{
  "image_size": 48,
  "color_jitter": 0.6,
  "norm": "batchnorm",
  "stem": "single",
  "projector_out": 256,
  "projector_hidden_layers": 1,
  "target_momentum": 0.99,
  "one_sided": true,
  "steps": 14700,
  "batch_size": 256,
  "lr_schedule": "linear",
  "warmup_steps": 290
}
Rows from block 5 of a small self-supervised image encoder, named by matrix and row number. Rows with one number belong to one channel. Each number is 128 + 24 x the weight over its row's rms, rounded and kept within 0 to 255. All counts start at 0. Numbers have three digits each. After the name is the row's rms in percent of the matrix's.
Before each channel's rows are labels from the 100 images, of 14848, where the channel reaches its highest value: "peak at" is the part of the image that holds the peak. Only what is clearly more common there than usual is listed. The data: regions of photos with short descriptions (Visual Genome).
# convs0: first 3x3 conv (model.blocks.5.convs.0.weight, 96x96x3x3, each kernel summed), inputs 0-95
# convs1: second 3x3 conv (model.blocks.5.convs.1.weight, 96x96x3x3, transposed, each kernel summed), outputs 0-95

peak at: centre
convs0.37 098:170128118095147138088146138154124158123091154146120125128095143145103159107140151166115101111150053159144143083137122102173118140155117135161107110119168118157085145119115138137107121153109128122151133094128107150134165127139146161072109117128128154179133106091124112110116128097140133158
convs1.37 095:138113103109149146116171148120110135134168179140120146148104115102156099128118089099098124094156089155125147144115134117068113148111128109150106129128161180153131128094172100114140109102088139137143134151092132150123130102166103162075142165109168143129127110151114102105131135115151142129

peak at: centre
convs0.8 102:124159171135131149168108138116111094088123124158141144110151069117168133135120129137146131127162123141147171146128112128116148112116137166116118112110121102163116121160126124149122108099144139143158171089128119127102105172136161129121130150112107181151067133100138130089145143115195163126
convs1.8 100:118132120130124135182111120074085101125157100131103136123118166153114159133128231128111152136149126114098129143134127143146143106191161128128165099146101112149142140167154115136107130119121113124182166133102136122143116113120153135120134117128083138113141120122116129153138105091155144148

peak at: bottom centre
convs0.28 096:158116054128116157108124115144128130108129065120161128136135128115167130090129101084142128086098095141119139130091125160173121086114112133135123135109153128116119100154152080107145153170140100137125128135088117126137175098128122104159130121128096133118155077122128151097133140152103153139
convs1.28 135:126181139129113135148138112141126141140154066132255110134202122160136129145120146128172119163120136106132133146166115117121119115154128140139148121105132131117120164139103151111124141131120136131132126134132119123117124119104140137130111119128126128153134134102113133134134121118109122155

peak at: bottom centre
convs0.4 093:114120164133119123151125088149120102135109111148180108098149114153129111090157096096128120105087138095111117128128136141172150139156156111081125177101161163124117112128103160127123097138118121119130124095118116093145118128181140135182132155104114129081117147135118177110116107167112128090
convs1.4 083:128119170185128111144147125141169140094130128125137138080162111150082127134133145094114112106116135124123134168126133111169165143137128108155123093103105116171117116134123148128117150143136136130110140161126140124129096123176143145147103079103046128109084128122141097134098088119125144087

peak at: top centre
convs0.19 087:118129107080094074119119131085112200145128128121127109129104141107107137101106118183105166128168155100091144086108149121106107125110138108144145151144108158142172105146136157107124132121110140125107126097138168113110136120134151111106131141151128127098148087169089132153122149102130113163
convs1.19 097:117119121117137147150140175158110079135140123164089186109155136119217146138128134121141108133133160151080174115132095131141114097104138137144161144108155106127116104149115102123130150128155143133139095118141128130101128142161188142164129129170121142159128113145104112117158112104135138141

peak at: centre
convs0.22 109:130164161143096132123130094135158123140070110143119138103162116141137130127143127127165128104165082138173141106122136064124101119117136128121116147171141165154112146094170128138141157117147114098145165121165146136118185168149110143064139136119103104128129122156137124139146116153113150156
convs1.22 084:099119145128128114122159082113151085122106143141120099098128143110114184116123076147145121157171094126132100082121095122122115146163099117128088113168121173101105141092116089157108163137111105145148108115101120114145116122127128123091124170128092090153117111131098095147118149107128101131

peak at: centre
convs0.38 098:107137115134128137149091141117134128145120182120099141131148138131128176128119164126114167137184053128116106082128137127136152109096152148144102112135115144128140092156114123136139139124192128149166138134128134141062129128110130151072142142134106138128162111128110165122102141100153108165
convs1.38 095:112104118140187171126146173124111106163138142139131109130126108127147106138139142128171147155141093072117128081127136139118152167120125151124151128134161236128164115112116124122139192157122111107147112140132139097122143130135135128093141153132084107118123146131128121153129136142132128137

peak at: bottom centre
convs0.43 106:128133111147096130139117100134121115135125046131202130139142126147202124101124144104129125134126099128126111114124137108167133116128150162172134103132121106096120157123131131092139166150093092139138119128060147099122153122143098142110191099128117136136159117121139112151131115115130113127
convs1.43 139:116165131127121139123107134120126133120137081138247109126166128141115116161137114097113140145098106102128152152108123114131107116124139140128145118124130141124132124130128143131107112118100119168126103147121120122110135121143091106140242118126120103162128131122118128117139113122147095164

peak at: bottom left; middle left
convs0.77 104:111124120134175122054106149101087135146138120121098117117111124188152087128125147125105087128122143084118140113117151139101128133123165133170156127164118112115111157105135128108174139136081138107128113123105143147127102157108105109144104108128155120098128161165140154122129171122163076130
convs1.77 103:125115126121128142145138130135128128155175139146136137144142076142191137169128140210129138110135128095104123104130128135171108124139165145118205140118151147160145115088128137099101165129129163113106128108132129104134137136124171098150137102133117151149128149133094167134130147102094122165

peak at: centre
convs0.60 094:112129169128182137124107098122114128153150093119154091137128104130124103137120125180167161116110119118138128128180168137171173113114115124128128142162080109137136111139105137110143134128142107088115097157128146130092128186103100111131127155112086115109124136107140145122122136120134208109
convs1.60 098:141115136181141149128102136116113101126107142094142120109110134113144144163110119109125160147132134128161110089139088165125128105219122121116138143181134128106108123121110144105110205121150132086137130128128169114157115142164108087116101074121113116108095141122121134143142128126153114132

peak at: centre
convs0.29 103:145128091144120115118085176116108140127123128143094121128137101136137179097133128145120100193171148131137141141124141115104122095169116117138077127103124139114118092127134079174108101089136128156213120107167124117098114119140119127134147116114105127156161142105131145128122111124149143164
convs1.29 109:113142083118121145139133114107128104118156116142109156128162162150138130113115160118128137128173139123100167172103178094073151110106155133127114134128149128147118147156135164147151084163130128141237128122121135128129141081128130155128153130144150112168157128120128142118129135107132130149

peak at: top right
convs0.52 098:150147117144119141170060157128128138142132082159125150112165140110127160243141136128105114096120127146103129116113102136060128125111144144108105160100159145117119129128145161140116117094144128155111137128101121133143150128141101137115114136128148118110116122124157088115099117143120110118
convs1.52 109:145153139094113127141189150117149118078081152130127138133115137112109116233138105110103126138070117152133186174079134144128116122109112114100133133116095137125152129145148138122127087081119134145120121128144118128117148131135121110096152115122152122134119142128112122109144093156144121147

peak at: bottom centre
convs0.10 104:140160127134128128143123098078128101144130097141121123218112151136141125130121128145122067145122132093112147047126156148124151115115075121115109118155133130153148158175139117131128142143143133159128115166138107126110121111128159118166115124108137117145110112105138166101119096128091164108
convs1.10 091:102137128143135131136103135115123091128128131156136147100105175158126100124117170146114129128116144054123118140069111105084147151123105120077113110184145122136157128125131131102114167075124124068138135152126141112172144121106133134132154120102142123102154154145140187113117126110104122128

peak at: top left
convs0.81 096:114135130182089116146121101151134128111126146144128128109192084106144149148132108111126113157118150169156124105133130151132145107140117177098128109119128084114140149147102123142117133126128083168124128109088122121122128138102171114113103217110154113121155118149118078100127129129152146157
convs1.81 085:111115128093146147145114091166162138124150137151155111085114117151153143141106131110138109128132114127118151125136147137144140128145095145139159161129118136140104145128135176133106123110134094110093126168133133133128124147104127128168200238131080105118129101126109099117132095110114137110

peak at: centre
convs0.0 101:141136114069134114113064149104118160125103121133098144098152105090156140130181100114128141118120129100098147095110156108135110162152153111132154144069128172102106124139144143138169155092122153138159128113142118089113154169129128115126114130160137108136156102134161158127129113139101112166
convs1.0 089:115154110145155112078140148179097107160149128138109117117120080118142141113151147108096175173130114117104087139120142136084127099129162141150123145101152124145123133122095156143112130187104155138164128133119128107158128149158131139120100117118105152091119134098095148115117125163128109056

peak at: top right
convs0.69 117:122134142128116120073180144114143137128140108128157159128139123114138068170128112117114137121106111092143128138119117144247148132100128125111156141095111129120117112140089141122152117100105130139108168126065126132128101138111125130122119153128142095093105140133117117116105118170136119119
convs1.69 105:127137148139124093139187119134166124107117122120202119119155098140147137148139124068109136110084127118160134117139124121195113160140118128096163124102129121138146084133105134128128119080137135123087117104146098128105125084146158126107052130136112116100114146111128143138131111121120152116

peak at: centre
convs0.50 100:094096128140119129165129093112090115134099129144128138081156122125148124151126141103133123142103152114084142141114094098132127122111185176143156140157083176120116107119116166157137107134144142125129125112104141128103109143144166136175108158133111135122127137119085186108197136135149131100
convs1.50 101:086167116189133128123134121097128111115117127168121147066128129156147129135131157139151135159115148051074140092123110135131151150123149127172164139114135149156134096118117141162116167139120125146136157152130114089158109128128188145149131118128121110161119128118096106109127119113166114140

peak at: bottom right; bottom centre
convs0.51 113:113101125112140163110063132128127128135118128115118164121152135139129122237141124153128139185185141136128108108137165087060137134154116132097118128130115145151133135141130139140136142174139090155122106116128148111140133099128160093125128116128128109115119156114134138128133138133126128180
convs1.51 116:121122157126095142146081112161157130118111135119155115128110137136125095255141093123112136114118128196128124125129120110201123142128128125113110127124122128114126115126109136119145090105162117123118145095169119131111131110165158126136109128109139127115099160120124112128128123149114140115

peak at: top centre
convs0.48 083:115137138097108084112085133153090173108164133147160125164185128137101160113110119138115115128116096099133105145098069097142103154169084144146145113096131127099136095146092144141140129165128131147106136125161128102151153111095129157132121159109125134115164138151141107117156135149169151140
convs1.48 094:123137117107128112128093139109126175116110142143093134149225106128104147101122121110138119143070159159117161128117158118058111136140141128128102113096148127124104138129132140128100112133112155135108147191163136139126119098119128173114157146146118101098126120126143120108122108125073139121

peak at: centre
convs0.87 093:123119180140118108140100188117077150144120146163130204118156104148144111128153179139135099117150127141160147093127088107139102097125091116135143093154125152093099132104137132112145149118122149170159102149154126109124083118162141116106123113149120128159148092141143143119123137130115109142
convs1.87 098:119138109100118157108168154065137128108105153148120098125157143146093151087128134120077122127129128130114120128115175134105112119123163131133102145112125122139137103156144128164094128139146145111187115107111139159113117040117112162107094095163151127117108117125111159136140103140086121117

peak at: centre
convs0.61 121:066109141161103120132113148100135103125144129166158149110141112128139137122172182125129107138128139100113151128113105139120167098121170144133129146120059168145128092108136137168164114107123104107152134135105134086152103152128139121165152153112111129077132126132091182145137167128114131115
convs1.61 088:096103103107122107091140119153078105085157186172098093084132122176128106161106140140128111169142133123098111126107153076139151115143116147147128131165128149162094098107151130138097124098129120104128103165139118111108097158126179125117141116146122138131131138128137134131101110099128135083

peak at: bottom left
convs0.39 111:128123096090142143077168128153142127134104143107109128128080152115142092124104106142136119110117144136142147114128145128151110143120128088149134128113127136122113171123151145119160130109128110097062154137132135106143138150160087103145102073113146097133104152108171190128079177148156122120
convs1.39 091:126118151139131124106148101152142088087113163144126115119135150128115049129112128134125130093106123087117112058134101128145109134128147128112135138146160145150099111108112143127089113101086148110093110134109105117141111167104151128176136093152120130087136137118115204138155148135116110112

peak at: top right; bottom right
convs0.91 094:128140128163131167129104119139132107117134125091124115132170108109128132157125114135150122156125076148128102119131119107133130088119092160119095148121128222158114109135106161148137118160128135123107098083094106153127160140107089161076139149112139161092151109119116172120153121111117124150
convs1.91 101:096081160128167142125135137151153154102167116137147123089120098112131131173105138116116145099092122117118119101093135135113175110130122128146151125120139207148143133135128129138113179119139118118131122172102134122128107154134156154083139180138088119111111152141094113130100137139131171079

peak at: centre
convs0.70 113:144139045082095126149098140119104130129127164100118155149115128101134118117131112115174115104099149072128113115135155116147106148082126108164116134093099113131128136109128144157161119143121150081167123145131113113132139163165089113133077118166103151105115135139151132092131109137153126128
convs1.70 092:165151069128162099128128160082127148184136140119139141125099111103054126084126093130102144128132133142110100119082153138094122163109171107137128118117121111175128102128135116128120086131149130142189113140134131103119112135124116164119100120123125122093128136108139149111132165155151113100