{
  "crop_scale_min": 0.4,
  "color_jitter": 0.6,
  "depths": [2, 4, 2],
  "kernel_size": 3,
  "avg_pool_shortcut": false,
  "projector_hidden": 1024,
  "projector_hidden_layers": 1,
  "target_momentum": 0.99,
  "merge_dims": false,
  "magnitude_pruning": 0.7,
  "lr_schedule": "linear"
}
Rows from block 5 of a small self-supervised image encoder, named by matrix and row number. Rows with one number belong to one channel. Each number is 500 + 50 x the weight over its row's rms, rounded and kept within 0 to 999. All counts start at 0. Numbers have three digits each. After the name is the row's rms in percent of the matrix's.
After each channel's rows are labels from the 100 images, of 14848, where the channel reaches its highest value: "colour at peak" is the nearest of a few named colours to the mean colour under the peak. Only what is clearly more common there than usual is listed. The data: regions of photos with short descriptions (Visual Genome).
# convs0: first 3x3 conv (model.blocks.5.convs.0.weight, 96x96x3x3, each kernel summed), inputs 0-95
# convs1: second 3x3 conv (model.blocks.5.convs.1.weight, 96x96x3x3, transposed, each kernel summed), outputs 0-95

convs0.80 103:475550456549566535397438410501426478588560546387450403539387436462521467542507454585518539489461500560512483524590551542491548464583494518395510508429474462480554473485432494508480536544526497363463511511570554470518489563531522474556563531463481478442470480499531465560437521501480440493
convs1.80 099:563470463481482488614446534553475453519440487419445513523433483406469454531461456491539500573502488552522528534511392582461563541552465551460678420500509485500467547520507587500485467443534628485497508522553497534515429500544411429489571413477549492451494504427465500519457498550522540513
colour at peak: white; pink

convs0.36 103:529521534500478600491501525498583492517446537528470540479534523456484520503477568538527536570518433549505529500467537482499492378446481513567566417490507392559390482461553534397458451468478500518505508464602477567518534538471555494298459502463488442558493462532487436417511529536560491567
convs1.36 095:448582480474504514470489544466432527520508537509522490528517468502480514413437507567527505482599413594463533436483492545528489444390622545573385499527528470498464521461661519494474394501523424401540476542574500560477557535448452511480487524582497500522550451424507476466480531472450525531
colour at peak: black

convs0.90 096:482518507447487500578506465483500500475494518486509473362591506478513547458499516543363548502522454514521446414500496415652553560448542483476453503516520567414468474520454500574530489489412530450480492499440448408496514443517599470518517661531433527439481454475471521554513516476548461463
convs1.90 104:469456532566486497589482462527514475505470490500441546449523524500506565482513484438571492492468511412496535467479442471497497507500491556531577541442521519539466514598422604464464644539486460625396455472552484450466451440499600574454492616519447484471500466486368446527528505502554564511
colour at peak: black

convs0.54 097:484472469500535534532543535509469500610438482502534412517541539576535476520514517326548482449469577404347501538517459484500494416522455498517527546460494502493664482485478483469481534448523489522545466470500548514527510593512531448478566589479523530423490500498467480590487507530579475585
convs1.54 097:481433480500475470557520426625520489564493500468535463495455541551521552567630429477449500511537482515563458497557515470501479306509500480485468620507527494398629470499425459500497551531495487495468433478513471504475474525537433501480526583537496516473530521479545500615452531497521408480
colour at peak: white

convs0.24 095:523457459574511454521596452493513542487481474476525500535492489471387447470487500470524500383459500540584564509481558500611470598458481500405456488532554524540520477454543497464486453467502518556563456378493452481513524500544591479515431551516426448553384508471443432582513515616488584533
convs1.24 136:491503500500471489455643505496503500430515513502540495506634445467455509380509521461450533515450548516554495505486500480827515508443537485419584528482473470500520486466530495504500491483518508495527500500469500468519510473491555498546481440500453502461462487505468521472523507553492498500
colour at peak: white

convs0.84 116:473450507457480523442479500486480508483402500518500467455623490559534559494477448547478532478475663498487486479489605474444443474531528549525527456500564345489515517489543500578500473530527551585496540492515440477519486501454629511567537509460495523598496526465500409450627526519437549451
convs1.84 095:418454541466539490561533458530461485489478485563511496416485457467435432537470464500516555448494554429497546475481508459444502488483530529466480543478590324540487519497500608504484555505477516497488474500548569476491437528490611550719521579561504526499533527462486449459546534546557526476
colour at peak: black

convs0.35 102:447454500582565398476421539544500467544530500471481553503563524447503526469544473575586500517580538493530500433500514515427520431485444516600427438582489509520521409500559445569416473522521536482530545438544524544581482493545580511506408595354485488501557506443487493488560555561541489475
convs1.35 089:428479428446508410491403443475501511500532457553564535434464499481548485534454440478588480500414529545508527516460476554445506473504548426429459525521503438485508432546557538597460508464487617482473523675438500546486424452530552576461518655511495525516470514491496457460464535532486493474
colour at peak: black

convs0.45 108:500543473500542552478444436444571432482586518500542505434490469480463500513781405531500480500424551550466464500454446457500540557533498445519458589459472526490556534537484536472451476506566536493500484449478476488506500445546477476533500495521537500536552557585449500549500504572518500410
convs1.45 095:528490586534519511518464514521565513555408528501611489497532527511534483508732469553528505528523532500507597489450465567504497505544473544506500458501552551500470459494558555489519536511569499464441588601534440532489501496590398525537498522442504515441466564474437438519529478507579583565
colour at peak: white

convs0.11 098:537438536473447438420481454474464432574481478536413515549547519498521541451489515439503552500499485479561528506516423432487562586465511469481457530500495503504500501482468532498591444524563442478440541508500500302468534480404517468409460474563402476399617472470538505518471565538479500586
convs1.11 097:597435511490426467417536538554437538546436571489395590527495525528665506454434464507501500548486498520528434468575476554468432462516500473444605525509527555469460493564507500426488481400534585536450498498509460500423521486540502473391448538531472534492412472492429482500517473529428523446
colour at peak: white; pink

convs0.55 079:538555499524430391580555493416499527511500458485428466509546575518461407485405403532513510511409528558489441406499576507410500466500508432539481528465466540468560639460568502500535500531538542513465621430505433531489479455544491528472500531579519523436467452555496524424520462570454476495
convs1.55 100:513543500511456544589475495485499521530462454552339563548492609469503466412515469468515594498552476377502517486530508507360562536446473500545368500534581504478422550522401480526552524532541557514446500454460465539571537501469501505498438502497462465516526409511555532523571537528520456525
colour at peak: pink

convs0.21 112:540470455500446518520433482500527437577459466500493481504500594433448485532483526478422460569553545500500505485506535466456500379477427461451454639529469464446528473456570471491548484504445502487530442405560445557531461519500472438444585508554438434569430477561436500648564443474566483510
convs1.21 107:434498500557449527551486501560459467496478490442478512501453551506485514558543439603460485404539538522619471530524552473532477331494571509451460682534435454418554423569536472526556512560511559493485492432550523481470548576527488433533588492448486464538503500529537517503515545505510513505
colour at peak: white; pink

convs0.95 095:407505420530521548607576464569494500517546468509498500419542480535533426405518529525500529518415446558493500505552458549464520568432470488517580464558500509495542498463477531429487503490427384538444571440497600594462503540584494458485467500447458578564592537500491454497450608517580488483
convs1.95 104:573516538528613527489434555407507523557504480522352566573400605394480504440509454561566448504531508517408486443585500529388484585473577526569456513545492558508478480487535492452546463447500535546430513465549484488505482519511500487461623463521547496456500466498477526485489513456558482500
colour at peak: white

convs0.78 113:500508502573466538464475488454501563509425503568416475424560477597435564567452460500421433498519553474458499497472472509488482572523526516571576421463500446497661566595500455521581561439500500483448488497517500519485514500571482589491590628519444522438525542443454479479545523500547529552
convs1.78 093:515407502547510514448386445574448551570500492485465551450610462522478439566487469442479456390523500447461517487537439557527521527474540500473476536557471524454520575401511379412496476529493445505433472532591470524502625530487499525455550571604565503574528501532537506536515544475430483500
colour at peak: white

convs0.27 103:502494460546477467381430531474473527497500600523444520516436529438509550476449414539458564557497442570529523515539473456517396546500424518549523560526546500488569518426456513528532557527471608517452614461477500500418589460500469486417477507443498548466550480572563386624512502500492458503
convs1.27 099:574487479445550482598474521495496597439380521480487499545487451534556501447465423467525451522511445626520405552523408454491468450482507445500474402479465479491586509440520470475489417503405623481425464498538552541473543468473468414426442461489599520484448514500534465556501479538517489543
colour at peak: white; pink

convs0.20 094:473534556482439502444389480452476474517444425515502476463462500491496523496477467534554452558535549507483459463510500479531521596504546510532488460495497487500619500530473530591641497616554500448415437390446491516585420594467519433435491482420467501473468543536575427585484455490562500444
convs1.20 098:637450528533500433551465518560468523548539533426480475521567398452523582514481554450469405506477524591556373562586448455513468577552478503507536443509426396448492522531437532500544535445546532465555479402542544551464502547507533455507488537426425472444446514500482507483500484514473585500
colour at peak: pink; white

convs0.18 109:496313395522444571500550505431466457495538439509506309469411504490445456532574522474469500471535438486490507545516482566500535569492539497537476543622442554500465467488478546479552497511486500500536565472513496413516485461466490510549581556524523497526451515516505520577524576500422543532
convs1.18 090:495500583520433445539541500457422423457443540432408482488545606444489533560533447525500482472500466449596443500580379469551478528615461530507497470531478516464542533496510499475526587445460469548445483434485503500507501456562488424536574438489443522668529511475499481530538522458415446521
colour at peak: pink

convs0.85 090:472451547565507534475493542564425479439444489532588553535437463478505564539461366514430500543536510473504489522410526562444469465499478490469523468446485520563592528459538500488430473426536554604377427475432547455459521532500453552494518492567479519535454617413516516467517414586500548460
convs1.85 075:515483475495459411492377533517468567436500618488386669465507540487499529515552528482453472528388568457421480534477427554508540562501437509467490447500439468480504500493427417517475494470517540396486536524499508495489500385455500512540530553563524551494536476531460471423477461500429424488
colour at peak: black

convs0.33 101:464471464536544444508443574521410475459487531521478469575474467393536570465367462497526494522635489553471532432556467509528536460570516537500521416460525505548361512512510519557521393509589539478565521418500506518541529535500561482514375485453456485568486470552511520502479477539589511545
convs1.33 090:479469468477547511507498612448509478507524497526509500531432513350538436393372482493486506512586500623539518624455529501473425529483538494535515455489485547533374550526565502519517459518507531487548515509487574484500524562420597535495399484516461578474548500483477494461472575453422486512
colour at peak: pink; white

convs0.26 092:440519456478609474512510501531461516545528421534435487479484565391535427552508429478406470534420475439473424450534537478485501500538454457525482507467552500538539467469578446508540483618462544522509512511457445592480473386528500584579465547528449529562496539500460473611472445561502373526
convs1.26 102:544487478500562571466474488462573501520473490500477510565498530445470460428480441509586479356397544602536395493605504439517463412492539513564475529426451472419544490497507404474479480511500500529536502437532490559499500536493440459469553561479545395613574547516570555568466477519478486504
colour at peak: white; pink

convs0.94 109:662485498483524474481530349477474484525500468509469480534500548520526464401517540574529475512500460438516521463596484597445471536526487475489579525706523473422498571441500500445590582446510492514530533513500449491542619581536488465481522453488452500513509482500500471506502540500519533506
convs1.94 083:528469432500491389454452422439530466503445535505445536451501569510612481489492541406511500587568481492550498527510414507485461452485417560480582469549502503494456568485613421505448552412503431423419473500487500561543601486529427368492511485520532487390476524473462496480503473474509500531
colour at peak: white; pink

convs0.44 102:598527429455402535522487536454431462402525526493516489668452500450505451520460514477477475542428493632518495504531531475572481559522421518536470522541500415567533480516428524448471524598533500501481552410499462422603528473488528484468520443400493479535511450465573512564539494472447518543
convs1.44 102:504440492418439420567478490519396500466456459501474494476483530549414485480489497526532464502448535429533504608441438569554596482460448500467556546442438515460460458467424516444559433470540521456388502500537492426522545471460473446499477416395465521544491487478483482406505543429614465594
colour at peak: white

convs0.53 107:500537426542494477521499500483529514468464494603447490488504579414441483540498517518475451534498504562540494472543514471580544424500477513500451513535480468420533395503525500442550501489516503608506592509570537449472500500539500514398452448626406427641489470494473463603507583455490613455
convs1.53 101:481509560468480499453569514539515476505462460453495531530482574500462528519500483515495524489555571589636480500507513448510510336484481494486462641479435414379500460473460469517530486588441495471404472422512489481532487550476485422533478477412600494498523452473534469574510547608483546539
colour at peak: white

convs0.40 103:450605460477521477474510500535500534562561439430603468463482525484550497559535401552500529487493487482598488436476547506440550444518500451464455506429458483472499419549457544465587612522434478504529440539530443559510474662499534450486474460472447464575435507479507447560520525484558582401
convs1.40 093:516510543469500481567517423487532484528383503469486526552479567438464553470525530476481503575498493581613487466484516467527476453546374479473468434539435557429511528467450468480558500523463477506417533401639459578549494487492540465528451496495479500562534462414558557566584560590470599495
colour at peak: pink

convs0.2 102:484469574533461470478471551492546475437596496424500457483459515421467526496546529609518578528571470505499500462570500530558515622480574530489449609559546491500354542427482487500521441603564508512442521459478496494488457483480520484514517445477500380512601506459551500444494605419488500490
convs1.2 103:527443472514506494491516511468500494521480563440485462555455553595578471563624472670500478506529464437599479500524429528390457581548500534502521576489443486477421613546464472529551507506498540531476446482493500500484500551543444435431509458409570476472500513559485456600479418509557482487
colour at peak: white; pink

convs0.15 093:496542459525505470447478581528439444398451489512539560508554462546543497505462419557595551501524543495583452535577548473426501598452604458453459557534483453541446500438512500470555536584475533452520498481428466519481475503531500515478538439450500437470553584388502431399462419523517556406
convs1.15 100:515506473554511509511439480508530553486469479457546479547553442467475454538616435652525435470535453410594462530537446464603437542488596510488560590498448536484408582462506424570515558555497470456519525447478473493481469505474476487521496469390500472475419532572572516528475468524485438419
colour at peak: white; pink

convs0.9 082:499463500500533439587566530617488500522469519420447525496545450508563559436477533500458449419463563475455448382462457500556461461445454405460515461469671519456596470599465458508496457501549431500529491443541501429430529550464500500556500520523449565500597500465481498494527470511515552564
convs1.9 080:601442509465457526528503500570579446598586493462543479547514426500492562505547522421588466498533422500458461499490499481534460454536494449467528537520540549394644413539453463523502555567593454539461518388443463527500537528506491466533567476472574477500491468537471493541484522483498651491
colour at peak: pink

convs0.57 095:530577500439567505448490426539528366428453500417475447513500387557523543475491518425495481451535466470441500548464483569425529563512540477472489342500569546423465522558365506543547554462582500490563507517508500540528501512492502500536529539499510552603500425533471497492555528554495556561
convs1.57 091:542448460475608502518580498565473473528494542452500534510536531512532522548564518415511500516500485493565488473471528532476495718500500438471440427509496540505614623506478498461593505529479482500538493334501533473512565530508496503509477523523591501502515456572552534489424545518468529573
colour at peak: white; pink

convs0.73 096:414565496477400570428437402536498468480479404444511488478500486521551511513354426478500553538532499539481441497528414496547512573471541529463536540501522511510615553516417461665601532552573500500488513455500472474516536551532494489509512539485487559515500490453481435532447482605512561500
convs1.73 101:623452495500500455502491560530543523448484514424533474467528451543536487593424439407521500532485468545606436482545431447433456661490516458471463300485417470486528584513400457463516514510509533479532476450454514456431534529507455456479516478442504490476530500512543532520507498519510514469
colour at peak: white; pink

convs0.34 112:577467480492568566508469541444465443465533543514415526434519411467521609507518567478501441554591542508544471588498476584510482494458554571476495509473450456500436409463479510494527493485548536516658433475474436520473537594490527442485541511500512473628548548484482461471500487525491647492
convs1.34 118:553536543468509579447586456500486454596408478524412512487490607446423609467528409497521562469609512532500478477475517547530533536448508492518540540607615566477517478678527482549506509537548479523590531482527471523581506489489521502558477504491430486556503443516539510480497500533543534492
colour at peak: white; pink

convs0.67 092:454488451457518500529520504469526336530483546534508475529500445524508515522522568445497481549500579462485472447464500467432468525446420536492573562441556487504600505562425415481489540444453486525552400453552493544393499536484474452500469442529525571525316423555454501543476517532556505463
convs1.67 088:563500500408513503544476497562462577579484509517360461560525520536551500552619574443490525520536500459544483553538492493508417437500522470444586464547536524437632530522425519458536500477504497552480550420416503467478558521446424488570558582511527551487512461507579500540464477552584568547
colour at peak: white

convs0.25 095:579350543573492546469469476547479525606455573515502539512430559502467500500436596487433495446500435459536486531561470507482517558546500398524500562500478500555524609519452451500569526555494500473574500527496500471534481470516420646465465518464540422512441596395544488502500450473450499500
convs1.25 100:577454499484421419467551449526544558488555431367467444500484532484462457516500542528409453476474445588550370454499465489549492444501487417502535533421447502485488465503440500464538559480423455537447500511548510513468502443463382562492530500452567594509423558494540500609449486500459447443
colour at peak: white; pink

convs0.6 115:449428650418476606500447574500470466442503587416470500464466530670436524521530455394459498475460527532547457481471500446529542475564503454495451483503512546523500506440466521532436500543491463476461472414476565482515498414479478581586514531500477492498511543470525467539564482544480500377
convs1.6 097:500451607554437429516461446525568568448500523459529477495479464573492554578476371500492482407439451562434472534448428475468577520542457512485480506500475570500532428481519494468523562519511478447483518510482592450483470471593462580426519587501495494393466554565461457588492508500405591524
colour at peak: white

convs0.75 087:467498541458485517425473535516500460539423478486530590445485522463545451519442570437623421519514494535596505515480423519523500448547565514596421477487448444451492490472530477535527587541525500483611525475563536472500433452409566377518407545460495581517525467458514547533552465509617513493
convs1.75 096:515500618500554522516488471534541431460386476453451462465500612428337559501481410473509533471470579563625403449555477489510477486530492458536423508519500554503500472544504499556493492519497616473552537505543531559541504371506519480485452515498548454552529526473527552484509514583500448502
colour at peak: white; pink

convs0.12 108:569522488472467547439486374560517460534449398509474484554476564463552530518457550584443538466544438568535591520536504500522499425500505574540488470500509397437481514454569478500485497524477481465544549525485500509453598462440507496500625482441500633560500500483609436447464519454548589547
convs1.12 097:478507560478468392479474446504542452444506428500541442527435481569433432578430494402501454503512527602512499585459489500422442462581440433527552542506478351483440535492552391494497448389529456490445545516472446537485522551507416451476525483477531500431451521500518531604528489493503466500
colour at peak: white; pink

convs0.79 098:442466418503576420514512546445492497576525500469479372495463521495492443517569439406478568540545437524519517505525570554470468510562522581500505551533484517514573586546432476475542469545573500590538523495533371526401496516513504467526502520401515515620550414422488479495423496430498500510
convs1.79 096:555501451485577499514501518513500554527514510500503515568463437482542417479628462511445632493495532420524448489459473529486531598494624459473421505524488549396492527463461553471572549574646554488563536433478469479553515519535503417503519541480499571522539449510520515530548499603502415463
colour at peak: pink

convs0.76 108:581437540465538503483529581453533452466489507448517447544480470500431499532491528487473455549539434500515534479594509544489470500511489572500508454500602575520462652447450504489431397410517504500587551352533568517504563535604493498444503500389457507502516520463528463405475542493543554522
convs1.76 097:638504544366475535500550483476461444479557530526510549520434504496506542414533509531497482560533433532423500496578554593518499569525477410507407522476523531582528510500558432499582458497488557490475639520495515479572507491555437548474336462477538529447527500549528538476458465500517516515
colour at peak: white; pink

convs0.41 084:672513505477517526506489484481554510451474442418441516424511490494501444489471649503449493487559500458534615382473436500496474449464434489556539451514522495534516434483574426452432471442439551490559468550463516503534484382491425489536483488473461439551485447471465450458529460447470586500
convs1.41 126:451500416506446554505500493470491468470534534512441524573429574520415532439467597474501527440522541539442533487475529492556533519407542543552471500533538489538542505542612500496420410496500488467721485544500454555448521500402435551509488455545531458584554500500509514500457513453498579540
colour at peak: black

convs0.89 060:438543499627489443489445437547500490486465453500516615506510538518475566486491453455456520491525497493541486520496483500585534474557549419405589547477553519541444490572554524578568441548548476525544543500561475376376500500435518411552504505603447506466554517454469511410454505492421535523
convs1.89 110:498465476429529548514427542472493485521507461515444500507542511534462490345500471421434551471563509553515540553525540451310447500366509510466429485453544482500498519537529550523553472562523500538600506460524459527500601471528453556461549525504439500575516487532478535491542450358498505481
colour at peak: pink

convs0.92 102:526459538478512544531452531482429439466440523479493566466515433509500524438466487460446454545500484500496464516508465506545581649490630523589496460449437394566556556512460452478633551580575500530566440512500432449478463503466470486543500536426445476561553544397503500500577493507547525555
convs1.92 090:535476528538469526564518492539502486545466565421593532471473442522525475544615439396510422543498530508526424566497470567474518620404436508542467414485484545402630527487361500486497565565444457536541469429508496524539511467472457532500488478500553485515555457473565525495513460538514414512
colour at peak: pink; white